From a checkpoint of a small self-supervised audio encoder (BEST-RQ): arch transformer, layers 16.
Rows from block 9, named by matrix and row number. Rows with one number belong to one attention dimension. Each number is 128 + 24 x the weight over its row's rms, rounded and kept within 0 to 255. All counts start at 0. Numbers have three digits each. After the name is the row's rms in percent of the matrix's.
# q: attention query, key and value (stacked) (model.blocks.9.attn.qkv.weight, 384x160, the q third), inputs 0-159
# k: attention query, key and value (stacked) (model.blocks.9.attn.qkv.weight, 384x160, the k third), inputs 0-159
q.81 092:117088098114086114149138098071102120154130085146119128146148136187110157134143163121132121144102134167113144140170145127121129157096144157107152133168172130119136133121154162134121131136125166152086118137119139137121150118140110079092144096113147174126167113142149107120161061068137096122107164132136128117135126117133126106115151127142158084149120105095137175152136146113125160124138146105153140114121165143172159159117128161135100156141102133141120115130146174116171131163121109
k.81 098:094138142118150141119086137127100167111105139163119130152123163124127157132120134125122110117144148149138124137137143156167106136105093123130142103133124163109074092193109111128185096134071110164091124157141149157163095128140144143183153155154152123121163120125114102175154130135104135100084117148109151094126148099144133131114126131108114152137132120147133158154075097115104137120111108133100116095158089155132146207099121127122153087110126091124109110123124108129143152106147135
q.82 113:156111120125156155104102102142176113139111134092207165173115128077122155141163141141149123118158155151126086115153105112115134135120139120182144140116127147119119135091136112142149110121121140142114154112111104100135120162164123139108182118113136161142144144122124174149078141180099120104115146132127121073160121126153137121151139080070146128129106149146157155108089095129122172092133146138121154114117121132114097152142153110116095159130140126093134129117102128102155124109097090
k.82 100:135115141093116140131154134147107141120151123165134123146140169143152119182134132109135156103119119115142167155172127136110106118117148095130133128127131145108142147104086120169158122089151161142120086168124139213116154129110171092107102127172154146109123164123115156127156134127125107112158144123125163120192138125147129175140134100120181142078098140176149133108109176141117143080149147089099122146122146131159133125104127140105168149125126105117094163127138135135145135096132132
q.83 104:097082140126130117167115114138102100112106135145135160134135142141118175151156120106156107132095109129136136094133147130129157089095142109165129132134156131123173102113130105159132163164153108131138119156165095194137136108088141106141106112111130150127137107084085138137118106075113149138104112137160127136166126110123089124139101135149155149134161119135139141152184140077132150146161150122158094139141171134096139152105098103135133107113103086133117132120113136123170117160170194
k.83 095:105112106144113109109085150127110174150122115143124145108089140124167133142149110094139101118075140131150111137117098154115116102123105113104099109175131160152186143126134102129153155129120142101117102106158128138159114148108126112089134109083101132128101083158131106132152081107154120123113107101124110084131142140127099131079155151135096143077129174085144132160135122121063119102109144149144133127097151121151103124097159163128139084122121162122157105144138111135163091146083133
q.84 100:163155135140108135132110103111123123144114098139106105140134108078092129167094128094161096125079128134133165070138113117109154098140133094130118151133127114108132098092102128122119140129162091131162134150110109094168103148123129107127110141113135150145105123122135118170136139146127156127089144145105087125143147147105121085160111138150080115118121121172147139131085111112158138144145179101074124156117095125124145075102169124091093116096095132143107145099161133084132134090108086
k.84 097:129133102154159102127147136116142127075155149155117134157140135169110138124105145114118112116115151149141125164095124100077161159130069121082125100118152123174153136116115156169118157114114112147144113143138151104114145148092083156161143059126124130131097117124144097120154133148128136156118103074133099118142109114117082143114091102125103134113110153107132146128109149144111110089131122130134142131116131141088128158120203132116124111139160108122081087156114136141135063098133151
q.85 105:145150147142136114144112121121147124143156136179132151099142121110123102172145113128130129106105146112131069105161132086110120129181173113106104168118113141152130166130118117107133162140150098132140093110107087099110150102143145103108132126112147125097153133104165094133148132113113137127118136101204125173175105076114160140153096130115167105114119199105078115130108094105097120154144114138131131131118161121148170166139112156119142122143104140081139123141119126117092136112142118
k.85 094:137113160142096133095097099119138148161106132155131107148117121134097142093135103112126143119133109127109149103099092100135188143107127129092149113114121136135070139131130153091143196137152090121124094121089143127119135128140133155136129177098136127118114090146078101077138124140143163117126123143109119106108119130129122126111142127117123089163132117139127135136119122196160174146141099160189202130124131135144109114195116143147139138130098131153088115138095115106129162128133102
q.86 099:145134126123132151090152165111130173165111179149163131130135142129076086118143134144091099136114138096058123161112112130106166115119129124130132089181121102112124125112079089127138145161095102112161132131125132116067106124128119129138129085123123106144142131111096136155135088114119117155138162111140119157149121122116122178089120115114166128178183103129129127122103097123107127098102081136113106134143128145106067093134117115107130120115145116134157101105115150137148101159160128
k.86 103:166143136181113146137137148115142085122128172119119158144099106115107143128113149146138157154100118106148134151095116097131126133094149082143123123165088136125151092130133142117085113117117144105079159142164174142106130142140115143100138131136133118130112079150152127116183127129113172091095117170068093131094139103109137117109094134121128068134164161085152133137145153122150088080139152123126102158128144120115163123138118149147162105131182139145157151116134125142109099112149127
q.87 096:116144094104115115076085112097126170127122099130119136128127139112108117127128076150116158076150070131081083153097149137142119155150111112097097106155104130127112135126141161104097096113154113077131108129123091089118093091099156104127128127128108130100138133154122132153102147107150149128091144113144143133160128116169132101114111151138148122157112153136148138096131139151123095142143112168146143110071158119123109129112156178127164114130160119098147112110172129083147161119082105
k.87 098:105100144156091135129146099174107105162088099169147144126140170103101200122115164144100141125101102094127117147145154138110126137107106142106107081121211171107087095185118166130137117118132099158129105157140114120140111125154159133142113150133105111147093087117139131116145116157153125118135110120126098127131120108134117108149105097121149133092112160120111137171114116110133117165096127127130138136144163136140146096112114140108153139118093169159113109188116134157103148126133135
q.88 101:129149164143127088160135168140122107083100142141102111063178106095084127137126122088144128094126133131142132125142111126126176148133116108165092179135154130119153093110132153107135108142143079124084127155100103170131138123113135148130143160105135118149106153105134127123128129098096114146082147105169106141148142110133110152155137103131122109100132112098155155140169168186134136150167093175138096153086123126131144118113166150142133166147138153104128147120113102120135146169121119
k.88 103:141132148143138146116104129115155121125119134145144089125137079120108140124128104109123104134111109128120151130157116130155151176158169143081177103096118146123161152078199110163110125130127122128119130143143121123145129114097106157169094142138137144130086120143126114170134077130122121163125135101118122089194150144146133134150142096121103123113171109114161148144125103149164141146115147108149163108108127082155120112164180104181098131094100119144146150169138094122080141120118122
q.89 094:134150144111119145156099141092128126086176193154180144130122148168128149120088126143122129161148118147130114140121105121117149129155142108148109113139135132155120098115146100127118132102115121091092109121170134115086124134090172114109124132109131111108119093107126158123089178136139138170118083109143126153141148112142137117103129095115118143085136153193108121171113201120134152069158099100116115111121102160132133146138126139116131096130150152107139109163151112172121088141112154
k.89 096:118120133096128159087115161113079120104148136159090069132106121120144130105156158098103108088179130126100104152147119137147101179111161135124099146144118151155107117115132120108129106143129079138098101136126141144116179110138093150100106117143100128119119104156109143151095107152149116141153169135157111130115134113143146138122157129154146144120087101106087146094160132133097159122134175163173115104124149145100144125163117147138146128137147176093128100162147131115166188102128106
q.90 098:148090122158114127148144106146128120112134130105115135157159056093154135133122182172122137112138128157144131130156129157118092131125133092111139155129076093138110115129168115141118101119057127116144116134166166152102096089148153104115119105136108093113103136141125150134088124174140138152117140123108129119155168119166086153144160147132084099111140120157136115124136094131115119112146135126171130112150150102112100098170099110131076152117102113104084149112149159102137094101141146
k.90 102:100135141108195123119178151114152153153136092166172123153104136125143124158118152157146118115116160128149139145147168144104134182170139116153118127123148099090141151115132120145132123100088099116136171099171154151114143126161136172135125089097110067112156117146142131123110134152106111119118119139166058101131102116151127127143075114100133122144112106147126136114112150126091082137112134092101097149151112125132111117121104120129173137129132123109140094142076098124103155160146118
q.91 088:139134130160129150154088164172117110097147142130150115113158136116107086168120164150121086150132176122110111103109103130090115149119134133144137100158129165127068161137148172116146155119132150123108099132089201117118142137099116094107146134134111074128126125096104098135119134122143137147142122176119112137106144132155092133118127164159126150131126130114149074122124122108150125141190087118134126111094127106132178111121106121093129104122127109147141134112127105189132083148094097
k.91 100:155116117151104145137120107124146100155085095120135116114118133138140125117096149108183150120102139119138109094128135109192101153111109138171116102155084151156153108114163133080121102155099090119149154143140130140148142099132124142132142118128127154106166093131102166145131125076110152187105136159158130122119137103120109123126127170174103124145140069118106146103150141108180137068118120142110120133104172133125160139096108152109132189109115117111091107156111146129120142122107126
q.92 089:123176138129126139111125108123097082141165130170119102127097144125158132122137156130116150129134142144066130135104142143064161159165099101123163141140071102124111118148139140111139136132094142120121149146125097103164123074118132158139150109116129157096092147147120144115126134138159134133093183185149147103158127135151157089160118108105119085123172119093128159118108131143139138165120093110110139133142124149121096141134155188119138107107129147146136105135057129115145129094142119
k.92 100:167114069131100152119154083066106127103118139186138142100162102129149137113135115115128135128113097156124092191110148112115118119128127121119149101126126128086130094179141104124116107145152144134135145127122133113161141102110088126101122148120102106105117130137119103142167129118103127129148125113125087121109128132134099129157122131170155182172132106135111145110148110113125105148104119108147133194152184094176168126112128109135097150105127134075125103152160143146106146118085154
q.93 102:160127113119133110163079134111149141107118134116162136120133114143158082129109150130133115146137131130075103155103128128156114192126093124136145082123126133122105132139175136108167158098156123151115121149083101097162134159074096142151091131082145146100128149142119081140152129168133126160133162139143166136150108130124141094124105096091121151093111113108110136165112162142165073090110103147128100118089170110129140115109109163137110130081132105120109148140136120127119100156112107
k.93 099:111139101170116112159112113112103139112148147097151128126142095106123178141142138129159130109124161147120119109140122101146137130135128067129150177130113142130115151140130152124088117163142132102123101119143113113101110142164124113147114106175127115156153135102098166140132174140115179115141141139103122115165146122115150107136126149148107088141123165142151109142099136066137152154144162117150117146204210129130134130128169145173170138129098108124111144142185114136086122112114132
q.94 096:157102154123131136119109061142116157115134119142108167158171126091086124113138154106129185069135136148179135159184097105115193156125143095150133101099121125124111109121118136158144167148151144155125138125149133137111121152121159144177157115110136155090120159115127138089140115132121154094136104104152130109137174102124103117119153132152125132072111151104140160103142135129096120138085107110101119136169123115108165159099126098094113139130160134130136148092137124137112125127160127
k.94 092:124064131123146106098126140122102128128129126142111119121111103112170118122120106145111118132145101087150153094113152112121179110115140049104127124133112145148131149117142085133100128081149093102148138121111126151131116137092157122136083107089141133116134097139147145135119163151153112130140115125120155144116077105144184159147104166100117159099124102138140156116147132107114188120200154132072106138129125077148120093152156128138105152106122097094106127148133113114110148098124138
q.95 093:126161126179112130091107085155120099116178135158097143152103160102097111123137104107093144161131106129105154144089160113094129068119116167143161088135146125113123122149151142134161127075159096105138132114097165066150114177162141122126093093129119104098135122137139130130137108167124137120094204118131138133139134134145117131150139107121096160100098160131102142135113150131126138132114160104095139149119146123139124081109143098090140111118123142121124117135116136153159179137126139
k.95 097:115139064131151175136120065155136118153087112109150151154138113101075122139087129073123135148141131118136091105105160131144129154163113161085090092134117100162114133114096162117133102122149140087114113132128109128163134129145125132094126141115131119116121102125141134132095151117133084137155110096154155153129114120137151125109124138123117092142081101168087097144144114152133145062162128129102103131129108132103160122140133166130129131159073125070095104137137163130108116136124137
q.96 101:131162127115113127114143138090115152149140160130156113128159134138128130145165105140055159151105155134124122114119104165111145136122140088108138143148143129136163135094140144178141096132168103128106132104140090138090089108131118134130131105122153095155158178123123122144130118158193157127116148105092125108147098136113124162177119144126106091129113152160132151159113193123126093129112132160132149122109130148106156094148099114118114111147158128102186113195096156121103140097123142
k.96 099:135120128134095137147148127163151138112126180110131116107149150119066120119117127118145119121124162150121127091105105104104117141153058090119164148141196155101108152090162124145145109133133136114112137150104128116084145125130162077112161123132083135118129092156129134141148119100137102130160125159155126124120157092115120140139095154170143108131116099105078153161116123091109162112091106126153169111172106155127154120109155135121140145140143157108095094141105130139171163162128111
q.97 094:143111088143121114135089168136138097098120095134118152099131142146108142120133096129117129140101089152110127117127115143130092098128140116084156092156119152117123102125104117213111154128100169102122114155156134082099144089155146161152139154098132110117174147120204141075099114102138096123149114154123136102115131098119136122140138137141156117137115133099137118106131152123112103118133126120150110125119120136164078123139144167159143103121122129058117130173131106091137107092154093
k.97 108:145112109089119101081163151172120170140114112100110127113162128100121159124077139129164136146115111152133195123126146127117103139144126158129140143120127114144095144141104136138142105132151071100121158125160121174109143151092154128111135102140136121117113170145113139175125118136135140145110122108126082140101106083105072141138100138136122079147123148153121138143150096144155152112159108150135120125208155151125097107150116117136119104163089120109123136116169148153165103169155124
q.98 089:118104124138099127135086139125130152120094122136140142105080129129114085093138174140139108100137134116156109140137125098160119107105172128134121130142117130112123115130116125120143081134166138174127151087144139098084151113173075108098121108130142081110135146150102124170149168144158131126159111145120107100155126128138140096151182115122116116088158098144173107162125190147162112091124090151105168071153119129133103132144165124128147120141135112163128147152110098130108172147124123
k.98 099:140119131156140158181113119129179179103156126132152116112174135106144111158152140139128171108161123128132111155101156141129154108156117128111129138151123131106118128114163150123142138128138136146139133085182113152143100155110174104101140179127123184116111164109156146139117143145172142152159079129086155069079139136101106117158102116139124155087177177138144106118104108085118131130093124100125120121142127113117134130137135114118096179155164119143140137107145148138116134106112099
q.99 092:122135118169135115120122111148064116092152095143119132094121154100095110157084134120127126111131173138099143123139132090135105118147135170079097107140151158115146087115142097114127179169145104156126137095103100078164080162110176141132150100129157138131113121146119139106132116131146141082137092141150123114138133134126128108105130090124137118086143168129169139108126074114163116095174153086142136142090143126146133099111093126121134138098150107157097145145130157128123143095153129
k.99 087:082153135117116143103131117158119161113123115128159091131152097148113077142134157151123113129109156131138132105133131125117137162116128117146120110147126149174090127171118102186142143133155107124152106109117109152158148103103133143108133144122145132172154110128136108117141137117146154115138120143106162096143135143162124158093150107169087120134140200122105106104134128085143147115152097116130165088125124171127111147194149107082072109154157127086106128111152061142109132151142136
q.100 093:105126121137104142098118103129121131128114132133144136129130138121118167127149119123142112100147091154146166151092062142131114123161142123103143111128074112086145104142116152119133108158140136135113108073145125109112184126106116122115101156155119093127136121141104102127109109095142120124141106134135171158105145120135115096133093134151067148134149127160100075140071104182151086150117186105162094135140119165127126123134152122107139158120148082164113151136085139117130072097129139
k.100 098:130108114142133136130148131149168112145125124121134122106088136144145092131070138101098112132144106133117093086106117132145127062119143136123125142101132150124124115093129141094124134117114137099131085155186121114099118130132114167147113141141142148098107072132134120129126141070211157127081149163139140132117131109150145113094130155099089142108110141043112128123148124167134066124113119134126140119110142128105111125129120124123113088112113119158104153115117169110151167162154107
q.101 098:138123129099110095123096153156110143108161125063126134115158130133100054167170144110155111067160160138140115100122131155110156131054139110099093130120092132099125130140126134125163110153130126199093094113107143108129153099153125138129113150073104120157131125127134129120121135167138110105134130115106097148118111168111087189138108132139105139116104153169104139120112147156125117116144138139138119112095151136125134120115114114111137145135163110131127116128185123124110124174115146
k.101 101:112143138141126120134117164123143109124126147123133110127142124145083120101116128126083103119184110125083142117130160151186134134115117116156143118116152170125111141091191112120097102115091141132138182105085121121164154132113139115110099137099094156129181138138133141078116084160127137108125123072114119131146157151146146136102132087101145144117183178119123109115123086109069129147130125151125096168085117112107136115126105150146149124101128126108143119096140114172100118157140106
q.102 095:124078098129169108123107087114141107100142125168097095158153111102119074126112122116114108130132144126117116122100124123084094098138129099087127102106140127140140099147110140133142104175146136117126121158133105125113127137099114141144107103151146146155117122142166109084176124147121078146098144172116152154125087148140142145148092126134124147152122154112141152159120154149132139102126125162127104142143124145163157052170153102135155167123156096108094128073143148130187098120121132
k.102 102:102128128121139146111150091183093124093138140134118120137070098136151153131154091130102162138111129106110107122126142131091098129135092096118145126149119164125155146087185159137111134158170155157109130121153147126146105122115146078125155061135149156163140114102142167087133169174125123126111159127141173135156133106144095137114134068119140109136147118092156113137136109163153139149120138131152112142095106133145104130132136139144143112105106105164138115130150106083152111104095175
q.103 099:132164124175081131136115106154162144108112112124099156142147122094113125152114140133118157101187105128126123100106122083124125130126086156139118098108104114111124128118127112136139095144168108114125143122152168090145098095143185119163130082106140131125120103094130149129147120153147151141157136137106101127125139145139157116165177138128121118134176099138115124133119173130144054120159137142115149070109160128124079091072125105130148136165108133113126147099118101141096095105099117
k.103 097:105104122116166113100196107135110090085130113161134101123099150097163131164133115094107139124135145104137129111088121140130156142129125093163101114112151091154119087186138142135123146114166140144102144135134113168178107143096161105122150126136144123130137146128126151176095105118115139144120128140182180144146182085143116152116126118116162109143178100111128109112130141166137129127156135121145143088147106115155115147150124138111140122138167173140114144102160074110113098127097114
q.104 105:157147116110142132071181154113079112171176161141123149163124130146127146115146144123121077125143123105164076162186131143112119116123099152114153123120145123140122093092107104149130104168141124109127127102128131153139137176137118108169157156105090171123142092146160146123087140107145123141200130151066143177122135103172112115120130146139128132130118137094136127145143134107150149114150155150175135136152134103122108117143128115137124135131097123109114112116136093095094131098127149
k.104 097:112089118108130163136157121128134104131112124108117114131137116142149138146119106156106112068163184129168139119111111133081085140143138093116098115122136124186166133102142076131134110156131098140174148133128084167093125124155130145148137156121114127111140124127129108119123137146117183122141135124157138128184137126119144134113128117111100129181099138119124125153149129125161082157124125121148154144136114155148090092147104130118142145078100161122145075132149090179158165182105110
q.105 102:132140116089104123147171142167124104145158099075096127107157110131140123095117143109106122105103149089139154128154107120150146151113158124175120129149084112066111158094079135160162112119152147116096152141104135152158142109141122112128124126129110132125139136109126135127129073110125156137192123110150133090102165155150139112087146157157122150173120131131161102165097119100146114135158175123158176092091145130112143142137126119162134126166163155155110116124091119140140121108145120
k.105 104:104143144091092110092112106125150177122083100106140172079163142151115098097145090139158096097103158124143133160150082123137117119149138087124155161120136118163146142122123147102138132156124091150146124131126131079083179148105108125158112141137145101157155164156101108137146126070078113124118114165182160161131134139088133170123131130119095160101143146152125118132138112118124121123130100093121131140127123135122124150151118110156117088122138145121132118105156154111081146128091100
q.106 103:122092157100126088134116100181120142123113081143126092114185078115161147113122138111158104093148142150118120133157134136133164082134138132154122139162142129138141125108161104104159135163140136160100160122105109087114131132096135098151136135111113114149127157088089121112126135168123133141117123170124174071096121159075120167128107132106140128128161184098128140122106148153136141130130142155099095095148133188097135120124142087126134158130167106145126119098131123100121160113106110
k.106 111:149077120093108122170161151151179109111133089163118139140150056120129108110074170103094125133098128112113150142136148132135166124182102116117105162110161133107163138125111136151106122108101106106136147134158139125102125147107119105139151166086091129130118190093123153106151144084133127145109156107115148139130123105124121083110154121119128132106132110141126119101109113143109107089145119088142153121120163125181123144105103117088090129129141130153150102127152128142122113098146184
q.107 094:144089122175139118136090117132118139123162148111114108105109119114103059116131097134109091143119090089143151131117139167144168129103122118122133122125135098095123097088121100105142129128135109137145139113152152165140138080157139153171094174136155119139107128089113186088111171115108143076178112095083141142142141146146139104112111155154163130133101126186159103124139140154113177124108100127130120115150130137128109140146095167129102137158149126138119107130154094107102116097115129
k.107 097:152163135135162125129153148124164126098131139124162146138152134123159172152157098142159134126144120166098139138150151122129114123180123118147090127120131119108147117127133155129066144118080135105077139134132151088100155116134164141131095134134105144142129118136127139164125112117076159117159101108166145104158142174132158119151125097090130151093119163144132126113074120120167142115209095121175107155100116151133076099139116097109149150146170117137119131146122131099147139135126152
q.108 106:108165144168121177091098173123107066122091165130131116111142144117167142121117171136171133140132136131111108133145108163119109106142120119116126110149160131158118135161137172160121150117156123119128107130086138132132151098136131157122115150086149124117147141158126134107108120132139111077141149134159179108092102157126194124166169154125126137117055155172108133137106119112102128139099099117158151096152126077130119119136138105152120129112117094107126132130154150107080147102126140
k.108 101:096123149080099170149111144092137124144130122131085129132114096136104151135119181126138137139093131108106171102089107107153106116156132139090103140107151124095136140139098124133160116124124090148139141143117130143157139128104122169113119129169179165145119089141126094097116132158088125128167162146119152113172145133136132143138130112094182129186096103120112134149102132127107102113117131108149089095098118105112158146132118166107112104083146086139073107116145170138139139175143134
q.109 108:120097110133176145156124122164157151111104112109125140163136093127142162079112135161151095113085104091113133157118181086109129104088146145117120128161180133081123110129088131105096157135097117174131115119128131099122074139118147138144132118152145121132098139106121102095145067119105116125133167132143140128127105101124104106101175072107124099145130120110135140109108088086150120137164130136113148091082140143104107150099142133124131106135131128096146180106126133108144144114103116
k.109 110:120149133097132142142170113136087134173133143153137171084152085104117159111140139077139092103085118187150137134132147158125119130126124115148121127094138095147173121142108144136139138120111112136147125098137172143119165127143080124144161115158077114148135117126128125094157125163134114142104087112109120106110175174117151140122145105133122116139150110117139129155156120172108090151141160085102106172100110092128079147140164104125087135141111131148151142154141128156110126146128184
q.110 111:113108133127112131123157057102144173150169112140137124119144140134097122124115151119092127123111061140116130136084108157106068129083127147116117126136131149092143105148133143176156151107127157167126078111151138154130116119096134135120136132107103158147140150148141144109113122123109153142133133124099144087169114106100080131123111135132086126175143131113060114105107145122148108130112090115152170114151140114118126130166103140110116121086135132106143159144116178101107074160139146
k.110 102:152098154135128135107152157120110140145134111167101126114125125162139168179128139124144133142105184107126136141126136107169094118150096115098110081158137130096133156107136142154137166113096127148122113145134149100149135115131107142133110122105156171129122131159139144145133115120112088157090104159151093171084114110145089140122127146159109115138168124083156164142108129119135083080125116136156111095125103148121161126098173129084139129173200140085111156131103118135132140094096113
q.111 103:156140110131118157140153113120121136117104160117154140144152146148136095131106114128108132144115155150131131111128099110169113088146119090139124164123153118133141161189137138072154155110109171141127133118103128131100071098138082123151134096110115134130167165076123102133101121092150116123106165118167099130121152147123125098119172128141138148131129159151146117111117105142057067163135153144145143119128099100127093102074143135123112085150121120109146146142096127121070127154135102
k.111 092:140159123168139118116147096111133125161115144103134150136099153121139131146117136145164174126151135128151187149119114136104111119112149150047082116105139141146108143151125175148114126099161107165134127103117124171127120153154108178126076111112141170160115183133164113141127139162128141143140162120127141121147128159128129122145098159116168124150124117127126132119110157138101096077124094103117143109121127114090121141153095119140181106165130123127127097178093095158148106173120121
q.112 097:122074146115104118110124131141169101155132148151099147128078102149126179126174103111138128109136154144138101133132133135177113120067116087118136098185122156138137173171151135130109115130127134136119107128122123117144146129129138139091140126085160175138146132134133146081127119113160131146141107143135113123128127128117125117136177110122129115110142166084120138134111168130159175141166147136102126100152104137127155080178166127117071108178096106155126108122136096130153079102118131
k.112 098:151127094141128149121088099141105134164128094118131117140142121128090121149081156160125130084069154151126118130139143125136084127116120132122152149145083150168101129154136136176107129142102117124119145145129154127096107115091144157113123107127158168121135150113113103170121152164130122156125123133097116087120161140155187077146127113134172099104166130133162135116113146154120088129142153107150071188111115105116102132158120162097129068085133105118126124134122133152140134166128130
q.113 102:106153140125170141119124142112117143116201150109130145138112117149128114129129096161097100118145156097137124123128158086102107119146134090168106129119117106118125166182147160143087104107128149135103128116140154130173104179136129162147158160090181137075133146105185137109184124104169134161097116163128126146124145122110161133100121150096141140135171146163120128092155136125138157133095148122128155151130124118106100162137127166089121141132174112156119139096144122112116121134150144
k.113 097:176093115113120135128142092175064133131120133158138123135145095137136101169168126070116123152132126134109114104160125119147136144180080156108126126169126127133122094157126155135109123155132128143156129136086128162118097179126146140132138122141138110152120077136105125156130096160117115105092141108150132129157118124138138111120079157074106127167123122107114172135102080117145073143125128163106139131108117123137116107165103129100159149135126113112122087103081167129117178133120108
q.114 091:161084126113119137109129146190118125090114159083128152126127076133080147164124102134130171201101102104110141136145141108077140128126120154119188098128117088122131112157151117111115104119135146123119148100136128131123099162157129093126143128105131126135101108139111124114138111148182132115119109130128116113129119135124060136103168147119116111127115143120130127161142096123147140069145154118141122136120162179151154146117164170128097145131131158146110126091143128111139086176109091
k.114 098:151126147112138172140074158144110124148125101123119120089121142110089132136120134128105137129109149125117122134186147098098137071120123152109163145114115076092139165100116128155157111142113151143113142137110118113173132075125088124173074077113157105170110186139153117126116123170150118151128111114144153111103149149088134151168119114112136091137129109126112168101145109085141106126162110119112158131114157120187120127126153134133146134130117102143134137096116095151172157135145138
q.115 104:127110098167095134123126112102156115124077144129082163108117135136147149115117142133103138089141161126152142149115139129096109127109148150111096145134151127099137146148117153106073148112117118163134106104117111129141143118100128124141152182178179105114129180106134116158115124126118151115145108146112136214133157101105114094133094129114130160137140107135065135120116102141107125098094110149135148099124061159167141099117114120113131147102090113130158093141116115127077163115135120
k.115 105:105137102126125155152129152099156139175157103135097148129115114131113113131138120161128088135153092116134153092109147114088152123119116094136129148127097074109154135115139094148115143158127133178141082116127132158105160136127110116140141104093127141098127119134108119144126129133122114142152104092188153063111103117159154100150121133167172113143139121098083131108141095114146143087124144115165139116134087130083103118090165091165140174094151137171154096096125150104108135150123116
q.116 108:157115118139127105136170135132136131086089154087134131091110163123113154147096123123113108106103127097138151130154100111147115114165198118145069159144135146105107126093144142126133139168094150165107109116142147146107110115112149197162135127107128138154122137117116130108136130102133096142124136113151079092172155093083089181141128130101085142090135101108115101106176119115163135145139128163123093156114111099104149119121087139095108124105116136137160134123149144149108147140132130
k.116 101:101146148146144108103135140170128126120083105122132118158118100128158075140132088155104169146111157120153133187150144146150136150129114134172131113125093113101102159119098091120153141155144132128101079131096151119096137128096084152082139102083130127124118088120133130104140085112106169110130094112139119112092106127158079131148108138139093119122132136083168120123135147156153134142103162133158122123133107158145079167116153107132118116130144097143127164140164171109158122108161102
q.117 093:160143142119158137162114108136155086119134165122157152106159158178137161144141123080116130127145137128106141126092100156125122161153131106141076146141107168150110120148147147097153159114106112062143161129135171121143167122150139135104125171087115118109130119102127133104126119078115115141178133109120140155165168143178109156108155121134117112113155152137098043114120134130132117124118111116169102127100113128116104079115085135147130114126116124148140129102133170120128123090128150
k.117 093:126148132150111137124103099129156134128114143098141114112120163162106138111111146192111156081113120067157142140178119186128147200138126109121172136136112132150151126093120118089153098169114144128119138143096122183121134132130112179138113145145125143123126142123117150102081076112115151101106163117120116117146124083105105116141134130071131124118097106130168090132095152104110145121071133097132151099146134094119142123136140100126126150133120126117096113136134161111106152149138093
q.118 099:100140113124123140146163121113128137151152102132138171133139131104119134214112138125160159099092149133108073179091065138121137125109142097114153152114112158136136140167140131105145131156146135136101141133121100135106127115158177169094170091127121136131121103132110135150131111119121116164147117118082100118133093116145159154135115099113156084123151131132156142167144138112148119181089111133157108129122117152139149101098125159141144125083106110081191122120099131140095129137134131
k.118 099:117113144108086125136116142131085165109111123127139182134100147093124136129131165133140132101130139153134137084115122128158110096066121155127119150095176134126140146120137115102122078136108151142143131120067112116145156107127119106123116132151141111096142089134137131133125130124136144150128148130145104123147107122196157118107115174105191106183134089124101101102103069127106141147137125119110140100073136131143138105128130108151157079118106183134133178168135156101111130123140139
q.119 107:160143119107121142151139159157154134115111145166162120182098165108141160133121166121154126134114093089105098112109112178132135122192133121149161133113099129099133079132136127108146143099112112130125132157171147151069148123145090134110163168120107121100086140161106181130151176084139125138173137121160107145149133141089127146178135107127119117122154133134144130126141125086142145153151106093110120150113099120160170120125135121152145140068140134141132120103153163120124126132100131
k.119 092:135097133137093120137140156129172157172127169104118120135149137172138109109120126125138138162149136135113098157143122118145124151081114147128154141127089116147118109079145121100108136139192139112111121098127137124135133127142099108129103117165119129126134126134133096159102131139120142154123078102134091102118120155138072129132102097141068109159112104111160076090122101095115169124168164084093117134138133141137055146148159123121167147150114113111088133141104132143078134160108130
q.120 105:133141124143102126135118153192141072144144154105166152166137120098121097124161146143091088171140126141142180138120159134119131102119126111156136138101111119163134083095144130146133123137174118113142133144110117132092086107149159153149099130161142121147147141108149139097131122116098145117122154158146132117091156181095138111124126102134120167124145112154121133153175145111127137154132152054119117179096079124112168110143124148114125153098157096127139099089134144160127106096132140
k.120 103:096096105164118101149122143141135143141096101087139155093122159122139125101198111133096126103095138117087099106135157107156151129125171084102119134177133091127134152135103136139141148138092101104104130133147132121105138127136145097087181095112175134164091126146138141132129139132103120138172096147128156105122114119109203166153130141117126138147131131101174102100154118097174129131139156121109136137072124165107160112120121130114124120106152153104139123098089138147131156146143133
q.121 099:140138131157109168131115123138158111122132117126162117113157157136113124153071120121155082092097113131140126166187158159146142105142085127130143091123112117160160155134112101109139122139155142163086093156156118090109119155136110105102094145127111101101157115103094131076120172137073144142137105134155109117119125162115121137153121146123094095117163116164108139151108139127123180162155109164146126181118151142107145152105157141137138154133121124183139120171131101094116152134131138
k.121 095:125090129164114109075095154124156138174117154153158101122161074107102108142091116109157150099112106124108109122170117106085130123075156143148171120121125160130145101109167098155149140132130143135079148124168143147172148134128133079148132147094128133086166125095135118140138143161108117152131155140134131109127130134126113117121125151122143110098115065120126104121128148117117080132165124134140170108124109210128130142109141113147129143147154148098113151138106143110128127140079143
q.122 102:123148130108121103114126107126103160188118147143115141111168092135156117069133105137144182141122134121124163134073120118110126130155103126103136133157135115137110146134136120097179113136122130098119145176132146138133162140142103136118107179127114161148126130145139140130112136085127140153131114159092110143130099136166081097111111090157163113124170122121132085122123148111123130171127067122130131118174127093106129106111100108151093088141076116096097110151104138179138146087114160
k.122 101:143168123130127119133099104110164065134121147101118125101106178124159128132108126074110180113113132089124098131195152103149143118091137127132091140117150105142140082104131103111148169084164173120143140118182085162090133156106122150124125124130124152118119141093086105093141117074177126097121108159124114109111141118155109113110158136122166131158127143151098132133138112145130121137100138187131153107100130129108108147153128108147132146142115124137104154131113165116136112147120098
q.123 104:108153120165132131135131115116124106131105165116174140120138103138111148118121145144104084108138115116143113087108117103127139158109136078123151138125183121139140113130166116153103161136126160138114106125139185118115166124146116130112130118103122111138145167147184089095132133161126175101171161156153105112109128133118118137128142141111119175113136140144117150150182104141190145186137149154130100122106148169144098134113108125141123146103113129106115110091072142097170118077139083
k.123 102:098125165138086160133157131114128155140130140125105159109101186103138114091108115165107090149106135156103143128074138110155141088107111110091155126106136124152132150128134133104148146147132106119110126122143133120125122173114147138187100115136118118142152130135104087157164129156125127076148141135149155145096128149115161165119084109078118130144152118142092135124165128170174146115133098121126157162111166120119128187140105128154125127153103088137104148096118161120128097096071136